From a checkpoint of a small contrastive audio-text model.
Training: muon at rate 0.0016, 2800 steps, batches of 64.
Data: trained on single notes of musical instruments (NSynth), 184686 training examples, 1.0 epochs.
Rows from block 11 of the audio encoder of a small contrastive audio-text model, named by matrix and row number. Rows with one number within an expert belong to one neuron, the router's apart. Each number is 500 + 40 x the weight over its row's rms, rounded and kept within 0 to 999. All counts start at 0. Numbers have three digits each.
Before each expert's rows are labels from the 100 clips, of 14976, where the router gives the expert most weight on average: "strongest on" is what is common among them; "band" is the frequency band that holds the peak. Only what is clearly more common there than usual is listed. The data: single notes of musical instruments (NSynth).
# router: slot weights (encoder.blocks.11.mlp.router.weight, 32x256, trained with AdamW), inputs 0-85
# up: expert up (encoder.blocks.11.mlp.up, 16x64x256), inputs 0-85
# down: expert down (encoder.blocks.11.mlp.down, 16x256x64, transposed), outputs 0-85

# expert 2
strongest on: octave 2; octave 3; pitch class D#
band: 250 to 500 Hz
router.4:540513497465532451449515485515561470530512493524516419543475407551531466488531434510567499495476554534512459448428484548555537567470533460486527510471499484499508398505515584493418478524510496441433497537541482542483499538554529489533458535527491500554442442
router.5:475518523496497451452492489524541500529517459565536518533481417496532464475629426505531521472468610506481436476430472532478525565471527492487505515470449493494539431479504569521505542544494524407471485467549482491483486506545484477513478502529437509505465493
up.0:525489442532460479427415450473560535500486517456551561476557555531499562438490511487477488516518492494497490453491476524499466536441551490547473440505443523445532471491462502502499489560502475437521555508581489546563523533504474442524596454496463465486550464
down.0:497437520532496534545526523473564451554518533475525478507534470511525477501560551547530455549532469515506377510522512492571519487522505476506506514450489518503445485476544435450485487452460453455480473544502578528476535558488487518454529550524559562448478549
up.1:536491482492503493527453501493543542454549561475533504424552476440474538588577591550471546428488426549489519507511628505537546445454516501471553550470469494495508531501548519472415529501501552451462545553456480495404478507510522503454518555424534500498515492
down.1:462507489455459525502547477465499474465486496544434509567479514452524458538498467475507502572463510508493473480464473489506446486544535510538527465510466562541565492576478516565493455493523464549507544485474486559462512508496476408523556473519523525534546519
up.2:493503528466472526485526507396520488469507504499488511520451565509466569492406548576498460498513480564504536472467482546480515458476502432611464480546462524473573503495457516448456500553504520449504425474477424440452492492464528511505547414492481506524521498
down.2:561528475552496582465463482629499538496470534520475550557539422487519414581490459457486498534540456523533626560463486412506423478500470468535472514484486508489416578489569553548521467495509465518526551436531491551503495442473466478444448574534490519473496507
up.3:513499510461443435503596479452585508479560526512518589499464493523524453511421502565485466547535465504547501486508483588438494504518572505426445538518516565472463513498551554484455500487468481550479481522545490525535433519546503471535536505493554520503501455
down.3:501501513572527495527543498497503514515462404469433502441531481468444486479503533452571501555467555475510557549544500474531463472501508492491547623504501463466567426502526402459571534462487519494500496479478521498442558497448498506512525498467547553451433499
up.4:449502429503492462529541471510535447551466539471537451468449465499476484444588537549520474539442497474545466491479474579555473501535506455526519506563453508485499456501511552541445392500432531597538472464550475470567502501498471416538457568493450548509474503
down.4:478467514470465478480483494507510510511516482490516497544568502496551494488587481483522590548534521487517454519470561527502530516488432518482479559461469524494468624593486488487523469504554462468526542575426476526524499545443452598585468516434527480497504509
up.5:439552465488548500560398550500458355447474524544522531505490533507458439482481525505466510512475514514459496454476436458534491514575553585450506504520521553495502517524474533553532501484472511509536490526486480523485511539525550534564512472561490445488539499
down.5:478526512486513475576525548527445494461485483472579497520470485408543507528521548523454495516474521457518482444548442491475446501513503553552426443483501463503497493438446506494567528451504468426465483523502459535523532543551467520493496460524438513546532580
up.6:529484500478478497455508547497501555480451515488541425490517551413464547517580537532477494475507522504461465556508503480559436468533500456620510489573446435570528490558549491520482494516440499477520539506497552480457462519431451449502443497570506504494564517
down.6:507494494517508506526536503402504572579491485470479582482491459546500504560486473456440534484498427507515549465518564553457519554456589499492484475483494504483495511515572625519505438551527472433571492451521478461464520495542497469466554470538531449486532487
up.7:517522501530417500546477511435474480515529538417602515569546498440431570505437480518491458496509534483525482558488584509485532478444515481594507550515511523482493454535506566593464563500445430484484449507486440543500471473506509511492557478555468589435471476
down.7:545491494479557576524480486419460468503496519510489520542484526521520551480538613467484498498476482528512530538542546510444490539430453523512461525478439506565548430531481549530508509497493478531539436439522545474446474475536510553481528488540474523535496514
up.8:439481513519517520462505444477531473451497485529502553541479546497471489420503530535529452493512544541581485440593459498484469502454469529533450491537418548523531539516509435547580454561478542489466503459506505570534502520526511608477513406488563507495512506
down.8:498474455527488496524456456467497479554523490513421538529548569533490522426432473534492563542611458520507531508524449479431439498469503493510468521444426504507425461554483481521468522505533535504481580475516501468429578510488521520482458501532521480473519495
up.9:517423508456499466491547485478496449431431484472511500448494513486461486482550509472490525495470556526425472540509515496550514499550471447512484403503555496601546555515472504543499445526483500495502477533502512447475533525436482481528452549507514510493550530
down.9:571384432530537489504516481551606578475450492506436472586508463494529563495521470520493519475488542511474504474468561566453542534488514439514470444409496538455464575500455550496450520563544474507611526498518530473458450492454444456535559579499480504537510528
up.10:475555495499435468511578470480480504497437498512501479471502525559525426542517497555501549448547534513521483568549548468446483510561527477538494520549593519484507533468520494493477457469487507497471468463507444489574442530498501535524441463441482489439474471
down.10:499478539443559543479449487554533541492541443503458421519527448387524450496448485516551514544486528536444549457506577502541517575490506577453432413479428497527537441505633496468520520511485466498475435475463470548482484439577531509496428443505472528500530522
up.11:479433423536451481516473472523495474512516529534461569570495533468522552510518521582506510447497479475513463515514496428517596545441476517434509444457508502486494508541525474549583486521467466455492500475493467503481512460449522593448528471473592610490532546
down.11:486516533493458470516509504487434524450566546468465579559474473540514488497461521424549457561514548461490521472466545572461454522562467598530465470524459513496508450474540521497539485489474522543476475469448482561565531503542522507469517460459502524514514474
up.12:622467474515522519453497564512447499511438455501488473430542525518488564535508534528464537468483526548496489439490426546552565499439483492509553520600519395554533500513461489441430458500503517469479465530486488534489538468508470507469514548561470448527466499
down.12:506477499497538501488493488469506452496469503476550493489587523463467534482461528453501457488494507452571503542443422482504568524472535530500498468541602487515514542524469452519520457538507468468486553533548506489516462490528412391490573447487468478488414521
up.13:503536503501497506499492524553510483579416444537487446485427525488466477460501461524484563467533505511459502508504446476512504490493501429482532578561538456506471524543507510443529522474468552612486559487555520418485508472492486525527451511485473502457463461
down.13:476510487545535536546528490557502452517502487593479545539495457434483526509475522439505480513514487531538513451446472519485541571415466560552502453537551475543508518501494488524502527486448441496529527589469480496499481482495516528532560464525539487454569529
up.14:468540529544463577538457500487487510480501505497472489522515576532428535567487494472513465506506476551491529478487524577562536487495464525530471524618542574488530547517468489495490491486498459525481483437555492499431511454458520519456455557547449459493429471
down.14:567494502533521522502548464508453516512533563487491550489539585483538509523444433432482532522555457568459485466547539483450535443472472514387524453490594485551497507480482504481496455462499476554502507516491443506581457454556489512519469481515487532467493559
up.15:565536487591529511435444515535510478539547407463458526510519450522497513496520526446499502510507561494505511482451518497485501435403524513494552501429529533515523555534504388515428544523576475468497535502472549452475513546444484442454496460560535535507476489
down.15:468502549439489445515495508502535544469537523518469466429540481494519512442543517506513474558490500491441450481507506436511527534519480486549500551534488570519509503498471540518536556537486468528541530593498569548533572529504518507539482519472487475474512500
up.16:507496458538491550544510517497535424470476483530468521519536548463454496480488503466510525486559461432549477529443415478480453526537515434527515542513540500517489504510506501512485423480477467514450514484463553486463521592489496567470420485566475541476509457
down.16:483523492416584507532519495489469444569546443453537480514458509460484488527483480521524474452503474556399555536469533508480516550490459503538467507514556402500484567450476471497519587509434509433536486509522453478469418476493545497531495547520482495498571543

# expert 1
strongest on: octave 4; pitch class D; note: D4; pitch class: D#
band: 1000 to 2000 Hz
router.2:433536533535510503541515436529514494471509523583481532555443504536471536537485451524491488555535512523571482418480476523517498497534537489448474475464542490535496464528488479561484495470597473453428452492497503416565535545510520537486451465487457457476467469
router.3:457480529550484478514489486502532508508535519535474531533401540509482491568530515517499497563528532543576457484479474518417481501492544501458464498433528550515522446516513511517505446495521469430433468447483482451513456532560507505477440435503401475461522487
up.0:531478496548540498550488550487567438514524453441530503495497539515433512425488515527476487488507511500528394467437480543470516496462465520515502478445504463559472467518439531475504445530496462605438544515535485527553496520539607463501532509560468522492457490
down.0:517451508454500523516525488464494479572443481514540500476592506518509479519515547489426478534454520483479384522511535494565526523461439495488495496516474465537496538552468491537432470409569474532509498487550518507500461504462496459518542493549538548503581468
up.1:450522506506552484484501469545468494486494551549511485586442540488505535545476431504434509475521441509528509496536491476510503408548475443541545544595524483440469505560587518454505476463482525601454513481590522454547493496558493564527524530462484595454507517
down.1:503487506475472518509566496573476460542544523529430454466504403536470490500528510488453556497508484527537434485460456542489493537532503516463529473509598507500500506521551419433560502491445478479524455523499519418529441509461494534509388463432446510485526461
up.2:479518535435461544461528567528504556507524555559516464481417484574502498504553503541498458474495478488439493560490453491538517507507483573512515500505466489471573522526525528432486466497488524484560466522513468482478436502449450408475457539539456495490498497
down.2:519549543488502526524417556497530565551540562531494488457449444560503508556548490460390535522533562521512510449499542477480471569544502486486463420534478498501416481578524503512497470522522474464493461498455463458489485481568511556548502563532513491500503571
up.3:484527472487462479513563469485564457479478404465496534514450459467534490488447514534498506472492530529534462505455496508479426499533474548504428518488480517529524554442495516501508454551415532532488494475475498510636548578544532438582519517521478476420499517
down.3:491569560554551522545578461501546483504455522537466532425502487499442491538452497574524496531496485518489478521562529492534490466525514524520479472412527536502496468524517459513480569570557453543540525458614520514538506544509487530449422453480525475460465512
up.4:485446568574520560551454548454485482556479593501487479467468559459498521534539555503492455574416432464537532540497495504486477421432458497504463562483525549483470520526510462434479551467513466507595575485590518503437476491476455455451489556526533492444491481
down.4:476487560470551550568531514506499507519495506460459551439504546527588545479571404514571439492524504578488444454437446470552507553497553545486510586514491536469516498539559494515461524506490452492519460563509469510500469533471511467494537503481536521457425484
up.5:529569470522524445466471490532537367527479423525523466470483507495495524433460505509455550504481538472524443522471465532509531509508536433476469549494551507505504530445521596508486534455487502531542464478554434497576416423460483486578514505549539424483477527
down.5:484578560498503479542564475481543522514432493500574494387470510442552446474510492494570486568514499489484500466435523552422507477553492524526503477491446462520445477363565408504475530557443460451480510527537484495551499520559533512583499483532499528472512485
up.6:573534472534508432516474515450458555535427523502520447550531545525491506525528510411525536478445540440521480497516504571545510480548505492472433554452495489509462509459569559460521500466472544517501482534503509534433437403505422525473510565521472440485496465
down.6:492412417477534428474560509506487462476451466566536393518407501405519550533486514520502487499473505516511469497459454543429571452510518482458436534505582525477546497466519547534535451521507481498494506497542475456456431480558480544505469535577465453501450573
up.7:556454568516425489528571468514510488514522464506500530498488514449424487497468481491480462439400503492472541564508597500496493521482539493520382482506502489485550525487494450471486492520492472434562514481502439463562471511548495445486471538505525520549563521
down.7:416507566510557507509496494531530478576528475444464541510463439526455526541488470525530464514531546473561469474477523504519522533466505472560505524516544462524466503545590483475441461572431475490535461416570535550491452480500577462524524452509481494516467511
up.8:457511527513432522488493465457514510538484552464524503551522490545439442504523525507465486491505455526515482403478553481486525504523564499446507467469515433531573502468459559491544503481472547557482490518503461515512470494500550504492491510534450466469476440
down.8:542513483502501477473593478571570504486465481543538422540542529526486519454411535436563497444502461511526488529481521534492497507494442434495514513483492496485452530494477526468523524543458451543518499511504540515425529446529447501512494451536502434483457489
up.9:533533506534518517531434498548404445470512531499483451514553555540464489484497532493469505498530554512490517387500455483542471501470497461498447490545519451496487562535487504466510444521518552484526502527528541496481499533452477606518486498495531433464486427
down.9:509428492502557498451470485487415518457457525505531470504455542496544443590518511481584463602500513480463494456521602495482540477516489500441431473510518503541511490540505479521521546456519439468481434581464482474516471428526415490469495466512524505438476526
up.10:484545507504503526543523505522446474570532498438544526528546526453431512468453527576486505505532457462518493531518461552472510512461518455548498446544521488534523489481472557607469620520478455477503499449593453562451491508518540562486618482551447526541479483
down.10:612453466555452519532438482408470459611526468445484453518462475486512463515489532494435514472576529540488474494521587433518527594522495448593531508469422502502456484581518493535451509401462411469559458576527466505489459486479503459474548421485470457490489482
up.11:501564514478484522516526475505495509516432521461515435512484487500539495530559465475508478505490451517489603553537530456519405547584467469558497470561487528443544483563551481502460471525474505466507525540534511476496438558480421500491442476454444491491453520
down.11:452568479459506538514494516523418495487522473543491481560541438576570511561521484482464472476501507560504477458407473499529515471457507500548461498523433514448461478520528558460518445553534463461487458480429486468536500421591455466461482502441434465505553503
up.12:507592489467527513551537558531558453441509523553487553506491481467422585552484524555532526506471519539513549465502509516465533437481489465453493465533506461494491472494492456436462484528522515504504468566523521467479487571455496506510500462432537566560521485
down.12:543501516509488492474463552524436499606572509478460566433472510500456455569522457558417429467509495537448440551483480449488475488555529555565468484555545522485448577560367498475428463503560483511503525599507523546569513483431496469507499501464464536514500482
up.13:479463432574539468469481493496523505501479464539497513436551525567479494454570563466469539460483516492455540393451474526505557517442458500476546493528523478535491479429445551424475456511495502524528540478510375494489505503520524502563602494542477471545477510
down.13:508525523470575487510448520457424511518467551500583426543510562513479509566540483496562439516516477552532534446457501541488522510465555501529516562582493470463465502507498514394487451524492496452498551523513497489493520487534489419517528546540479517447530452
up.14:522471473502513524460579430559515435513483527547552514585540487476492499464500552561492561473431468467488509472407527475503523464499566431512487467471470534473520438470513499443480454529551469552536503493525430389566528455520500433540540514479468491457492508
down.14:511481579478511486585582570498559526432458416459474443507500508462537491497527477470520477502529500500508445476485526469583517481503458586577442533491483472528505522564543473413452551452530545426573499415556455558546450443537531467482509516469553475438559524
up.15:492456499541532514488482453477495482528503424486509452479466423456440529505571515502550489500475462523528514469500409489472507493476573476564459507585484531474467449447444475464548546508466543481529535548511471494420503496493582535514495489528452481491524486
down.15:455509509491465500543507548562504544495483522527446480460505449546549495521428497490445469415598482509494539447546528500479513479454437543474519436474552540545506605516553541584528481522479450474569427518454473494490420497472570504551476531514529532556540514
up.16:453510487475462470513483453517461488431478520493498497490487506486505523475506501544523474465533501535598428425566509474530577474514494517502514544548452537461489422582498521477448513525576496539460531529514512494410485453487488502439475541492508535449559520
down.16:501475489537445534536506518515458409490489510531557591508503489517484563493473420474475595473497437550530479469523515473506464465498467525505483431420526499563500533445499490473517517531496480424519478540504484480453508545511475526530470396491477470517482510

# expert 11
strongest on: organ; electronic; pitch class G#
band: 2000 to 4000 Hz
router.22:590530529486466559550461496508460512436502559478453505508448470522555503515448484395434517486526489475452505474526514478488493510516551543491476509454531524549566474594535439538486472497503478573461518584459560503472518521503487527499442502476457530516509460
router.23:588549573500536543528517465489471410502530459413447479533429471459593465475441462401500486517495494464466511510446528501490508507505539558506517555478530579530511477571555456508451510489511452514494527539499575433444433539520555462495466498479496512500538447
up.0:491522479529495517445449513494519525426474498527614452511491551547513544531523475534481508487488514532554461490481409583539542503518480521511470560544497470562504545486525558464467495510435544414487452548499450497528487433503492473499487553524564507525489466
down.0:543476573469517481432499527543493549512475497520514445423547548540517472500471531433458439476533465536498519537480421481463517530528545522447541424427560502396556451557548445506490477530498450471490475524534555412522495538519520496467533505484525501518420503
up.1:529563486511499533484478558443470499487525568503461479452471461516450557498485559549469511399555534506481529510555538525470450487476438532484430430556520479441501494553364523607512605493434538434511511501492506485499558543471525592472497551476452483488528484
down.1:563513524554481503424514500451491435509430497479539510567496504532568468534558416518464529465504512520480500518484500438564495568524519510515516463490470404476492410537535509467460501534505473531505475502441472527521454441476510408460499512549429590479477415
up.2:475460516482475460575513466515450501479506498531534446505457494545485423424519416473495477465537435550477566471451598540445520541459502489489426475488497498507513557455493507528505443537518484391547466470523478512459481528543487517470533584488528510466519503
down.2:538547551435514475513441515431490466465468509487516491490452457526476444527479499493541479463548549493471406494492486519533443509565579483484597544490474485538507475469484524521434546502541501463457540463519451497492470547525523470535472547543502512504438443
up.3:504511562553526517473520573489500505514482542453466529573607575549501523453475519539524505523468529555545548498451466497474478470525540528472537598468570563506523582502493458483465546482484480494519505459494495456509473516456537498502468421541498487449471494
down.3:506507472488485497519465551502489525458484401542481552530483462525507514552531449458459498372548455525521527552503550491513560518449508578503559522594516510523551538521506498487536611460546438511461434439524496584498499558580487542531542436511481475481542478
up.4:499547511400450504523513553500486539490505533450518455489489522562450481526526512465490479466436517563464520507523493529482514533588472512546532492535447521532483510451474582495472495535478446503444522502475489483436524448499409488503507491501486486539427406
down.4:533439516523535476409511538497507513492465450517476517559515438544552529510476528514532503542423522499428519488451474453499466504534548455538526460449480508407535454498527494515520502431522499453522533630546486445495507500500448523471448553574553518465498482
up.5:478554432530546509477445467523561481511490481490518519428493499473518573464496511498474450462536513468487606492534607525473482514444509490510484506500462415506497505524473496485485468435395554567532461481439437507513511511473541492542538523558507509447550469
down.5:505509510571484585483492482452502502545460468454451477511434522522546523523490547505464518489498575544564456526506501433500466450488450486532504489493467483491501513597556461502570473541530471480507480506463466503543581483542447538513504538481467544446513448
up.6:400396508558510480493450503539574440545517500570459551587488546519492490479539448580487491510525449500492491447545467491504551499456471506507560508537477567500482534506498490431498581493483467466470510568481524457518539496535537505441440495505588612528444478
down.6:463494473544491479532511549417534489549473423505558476505548511529487460512475513479526555494475493457462539454385505518481501448433495564524502499492518479454525487539489474495489486531479509454490517510500456506509455574459445394510455506471453554481467489
up.7:493547525517557503521486615517460500474529488496480524502588514457512566485504521542525548559490468537458518556484540436515436469500517499470513513444447536497481495545510446574541526465438512457565490546499516486501486478553485434570528483592453474464553500
down.7:576453461477514442520512526524468500445493464530450472448462550478491483522530512480466498515477601481567479508465447534521468497510497510485405423493434475465512616546536578450531489472508522519485435461481551504458386512488540535492480439471482512500435472
up.8:483464520470492532494459405481485496533478464530479516529529529491517556514502532499480485491509537457542467448508510560512549456475435486519464561575539514538527560471466457480504515469452525519505483517542462493416516520451510594498596429516595526534502543
down.8:482510494541497530504484469582486498527520497558428427539529494515479506525417517515555499509556497542557522528536492461522543430449488540515566470491461397537477547450538478525495492584529480502490537508544524485442541403501448414468503467516485480381554450
up.9:511446516497530590488517495577518475468523517518573499444513501427486480508561499422509493521456499530481466592495510469440523454543442491551506457487476480544555551555536547556428581485490491463466472493535528481474489568499498427466511487448461468554480503
down.9:510428441494523530466478452531499544495482472545512503527437490503553512480485526497471575450527454495530539473566532533516523508487528511527440469476484451543526512493478551534427460457536453455525483478470550492447469513503510523601550423473549496484518491
up.10:471440481480520513545464490519485552484490577489494535487496502614488519481497520512464501527488467528489461474560462501476481446534517528421520575471543503483474510581483449520531527484432437553455496514464513466540523516492458478445495504455568516491505537
down.10:621549526519537503505482485569470473545508471503479514477501475469526451410495541440535565511529529473481496512411486532478521484571492518484541500571523466493534492464509489479474574515590555500461478509564536519458492561484559543438504466601498471492490469
up.11:505471526538491500494560478578460450482487468540547427466482477471469515496514502513487513525459538451506490438498497521523512523548459474470504567549505483485502539470572518480463499508476498485487489537496536534529390430468444482498518550567463530510507497
down.11:476430467398422457529524525548529496510471545551531501462505468542532515505517453442518499500485478501502432529485559486516528488504469503498497571473526507517496533445447522468468510506481522471435526442541493443487551476591552480575453498525412452493439521
up.12:512492456567446493496503532496533515512546512528537502543501438561531445542485505407526582506479522427522458494474451513514542503568475451465503528453489515515562524415491566439517478541508480525494474512547541506451502512558507494501495541560467447505492485
down.12:536499504457547540521528488525492438424474518540553508441519488463496568543503507521485552493549464461585480463487504481460545496502462578552482521532609504434555474479521521454472425505460475517497535510469493529459502518511505449557465485424489555552456421
up.13:506463537529516468565456499493471561498546527452501543478498559492467608526444525574497455450473512525547488506526564544508523471422499493524487446478485533444507473488483483558432492493496495458567503521519480583588496483459588503476541493525433516507529551
down.13:535594509511505528427485511491459549570541551478529486449523497431461558573461511483535518505481460560540538546525564481489509525512468591486525403471461515481472449525469505491544462485535474470506438581490461622548505554504576504517533494516489503418466506
up.14:554565488472537475512466479514481489509548542495556551508509522465483522418516481433494534463527528515482521460539590453461394482501503496410506488550493498462529508459488530499541507499431563439482487491440535531516478479607525460519435498526528523474512524
down.14:557464512539447543438519539486482478440506405492526433568481442466553483505544467516546465506538489448496463443432543526508531536544505444553453507486501482479494466461547507494492512463463320444495522528458538530543552492576451421490473478451482508491499485
up.15:406423572423448582505505477478522588474478481484533573498444504520515507620463523498429436528492480533558443485492541510471556456509473534554515491495498525488531454467464538532483528452529476478489488462515443529514518464463469469489547484487536532546465506
down.15:461560490563497529517484500561535577487525545519481412523529453519529425466471478471477449506487560523512457482489429528492495457528511528507466500536454474456397538579581472515415420496484557568490445509486484507398500538527528505439471463462482512494445504
up.16:501475494582389525427486571544508460525501517496470404492560499482443475536503477495530495531475518493478532476541499459449476483506459513478559470576432514545529525462496503523511543537521521433506506497528497430501443459516510521530470388573554442480571545
down.16:490443586528470447545520494512503458576516447399474468544411518519483473498494452479477419517538461493552533469527516471512518424470470483518515533495508505613524556552517468447537501483544533582441560521468513524565506491471554506533456487444480505539536493

# expert 4
strongest on: octave 5; organ; pitch class E; note: E5
band: 1000 to 2000 Hz
router.8:519539572497457508487563468527497475486535534496471532563433463563499505562506431406537473564501460523523580507475521466488448561554593505469404522444523552546503473532565464480564501494532469486580474573412542477470482532535435448419434513451464514458493466
router.9:557525549533465507503539431488528478522546529523492469548467429558529486549508434468529471532488503545528577486490517533525420571571554448480427508481511489513550502566591536494494450481486455496520452519475569510499487499557418443434432490458440499436466527
up.0:530539478545529503492487567501527487540516367584560500615509518560449462542495465494476491512479553498493485401392526503506491505549493541509458494519542551556407539435462539442528523507499494538477472535515464444543448482535451461481548463563475492507456503
down.0:446512506471495474600494468607491473497435592543550455482460561550508549499529506541491458506494458437543568525521433522471490473412490492491480517456529457447504532499492542525491434529399436499449515418503453505483584521511539466555492486575503491534435530
up.1:549554493630430545513476488460517481519474479508511478499497544480502555446463524622501491447531458556418501512488484529501550477526532417579463515471436486515513510499479520496452444522433500494484513468482480544532488540476553548539433501536514500465426435
down.1:465513499471486565488517490488423490514453456548468521533489472525543558560495443513557503543526548471547550493510402645568547502521444477511521493529459488574500509507501546540467559522500493440505503496401498551477451418506451472525438457510501543555515513
up.2:447570501575514515521471471527470465466417455460510500539480516518578496444484416492566514502522468512469564494504454477529454439536501514471495508494523525478452496519504493540516521491434519511511555513542466495501509487516506521471515483521517494500463505
down.2:528478470472475519514501482500553518502498456506428452439523467529497457479527539506531509493442513531538489489493451468507515492462545495486432473515504473487550489490505475465542499549618477580466449481462515528488463453515459478536552497487559464517504474
up.3:494497429484478470514503529426514517501509539474527520505568427494438517447559539493537587486494497523519517425532555532508460461524561450539493488542428432499514565533533516494512565520518519444486529577459545594425460467477542588541581480425438519493499491
down.3:519440524523540521488455478595460546617498507546485546604525561495578466460522540534535494489456531521488509555468545539461546478547479540497522523492443464537508511515469545500496543464567427558520542498474503472468440445500465474509458502503468481503585491
up.4:504517484514529509482502564511443484465507488491428455535499481504582494557489541434486495450482497496498490535407454438562517452485516478536483516556547528463514452500607439434489446486558497573505504501451531455512444492539478479517494555458456431479546552
down.4:522451473444518591552515506536441562495565533507518493452491476518474492582502444488474585516565549464483507453502583449366514466510492453461537493525422425534460479469500480471511478504516536518459489561501519497468487472541442499529477440455496434559522420
up.5:473518530486486509457540549515486495466506463530517513480525482524531531467544542508443490431555507491487426468445469462511574496448453456527541578526534500464494533586494522424453505466479482558480514507519470400525470518494444437549497591511476512498538435
down.5:462462465436489499526442541557576433496413493504451450512470479483480544444443545487473482474468476541481476540432520425509532553546543491487496484512466538446507520482444559494422484453508482601503543582465540557522503507473489446618491527484423519536446541
up.6:474507471556413515508466502473495442530483544586468486400448506465462542495468509495568494553540543438494516550497515469477479485529495482480494464460481481520500460462480466480454513438473443553536517531517447495425554558483512412567483486573559508485465404
down.6:512469492452514516536439499486550529522524474539497508437525469484495502508514501469457457555488513501560375453529461518512525544482491530438516522473487560494447541528392522506501443438508553542518473485487464429591468499530526554506519491499488501454546540
up.7:480486543485507455550456497525452500472576516501481563464478519483498469498500466512507494566494508525560486459484485526500528453454520534464545520540495485505451548496457492500554510462612535558445508504532444482637610501485579515515520525497535503513467541
down.7:528493443467534486455503459522499439451464498507433514547490546464476465517540471529554562481500515502494556493483529441502526438503473544519474525401497505590514472503414500486478537498445537453467561520522510585526572561438455502482488483428564460547461439
up.8:442450561556462553475440545519460503544502522507467489541511512539481498585545489525461448453526498589508536438483538493482510502457444516514618585592505456558500543486507493521530567429477533402485561484488433456489525428491573499487498501453489440475474533
down.8:430443429502471510506485496470466495476516566527549479498420564426480467517456487529487488468491481462422509509504484464470512425459506519504502526422464421495413496477477469460553469482579509579492441444478409505484496524557546475520482482485482553587497460
up.9:425493496507511496562543553497440558504476559437420487534469484441536456463494468465470505472484492526508459506468574480477557484481492503560558479484464546516473509479469524517522526432444495560534525513522378475486502559499522485482433527464508491475509500
down.9:484479455561383544490495454469506471584544543471421495518489486470498554460480496549537490565518513528547487569549396479504490549510556509455540486516482533448524489519463472494537575567537483489561529516613542505500455453494448457454483489578511472449520450
up.10:529543499436526474545552533485452566435475443531450436436539483490537457468466459511441485515448482494482479559525463480467563504468552530516505495434471569449501442460512571487440479502592459531485507497553474501542479435558454537536564540522498492527523487
down.10:451556551502530504482511474533562521521553468484497497544458479453483408523510518437570526561497511495440529489489474483496541503515579445542457484498418500526557493493513476565538477452498457512532500531459528472452435501522449443490497450519541507459478517
up.11:514452593550462471460592458478457519490509445515510503536484441478469479509458488469564461535508432526510506558565506514505537559497491504528450471501511510530500474483552499500454501528483480517541523448522540453457490506442517438463535513413389508499450501
down.11:464540445485467479530505499485582562500565440494412541500548499495469554531485525580467545490550412439522501502502479511454558490442457512444511529415454566461493540568444485480527489459484472518510495504526483506558537468535522437466558494531466528502504446
up.12:458536530485593574486460462524475505479440510492585467517462568528547533580542506525471545472461529504480509464537467467509432432574438496518442542506429454487501530516464491493489470486469522480455451471586526456482523474407474503470462479395500483578491481
down.12:509403547490442542443481545557486515480519536477424507472460471506499439428449495454551503501541515497458582478531522441522479486490545490498506493544547518498528596535528506513492493531589505582507503487448465480436532500548552549489500546500530461500447511
up.13:548464514552474539491427493461458464533475468556579456551517457514449539633449444473396515472473434462515487446515520504469512493511478477472489515513539527520482511530510480453474460501506504503457483446545509516471464423528450522480520555570481487521519548
down.13:521523490474529521593611531557446528462481585494501406460441561488467479527505510547483499446494515489524508563456515502510545462463522513524480515499602504508501493535503461488516491479422505490522467539542497517469463504491520540496482473509488477554446510
up.14:508537451566506480430503491485556443579482521557483465509464436567434473474470516504415532511532480454530435485510436451452472505541535438464523494448502522504504500527575485474532489508509534536496525443531518417474428529544442607502493431525506502514534428
down.14:465521474485495491569488465494505566488527508565505500487435468492472570515441478499520526533492436507485502472538530520504440441458573510481428476532460474526539502499500484467518550464533522495500522521467495529453555491476481485525500464498466433522521572
up.15:516538405568500541500491537484544524542524597499566546511536575478492501502497562531591469460517451488522532578531478489502453511519509459472523501429435495497473531526524515572487517484499525469552482522434494486492543464493512554447481483507524518554517545
down.15:533493538475463514554539521460496588485522451503447521491521475522618479523531528460461485528386477487490530613507529513545538526531507556526441454542448492489445456463545477572492559519533534470461471458440466506460506447502478476492503531467494448472513505
up.16:509437593535458506522473481459435564524453543426529545473531592425473514508484490519519519517497412523511583536496576497458490503429502493560507499488454513491561527502473553562468565574516502404437510524490463514505500490488535502484569515510481393549504477
down.16:523532487509554568535560514547499458546449472398466514492520560490471506579499510500480452509507515557534475499418525533474429505489488443502468442446532486564515524475534525516528487495460532538487455466478504497486461516450458529486506525565548497552501548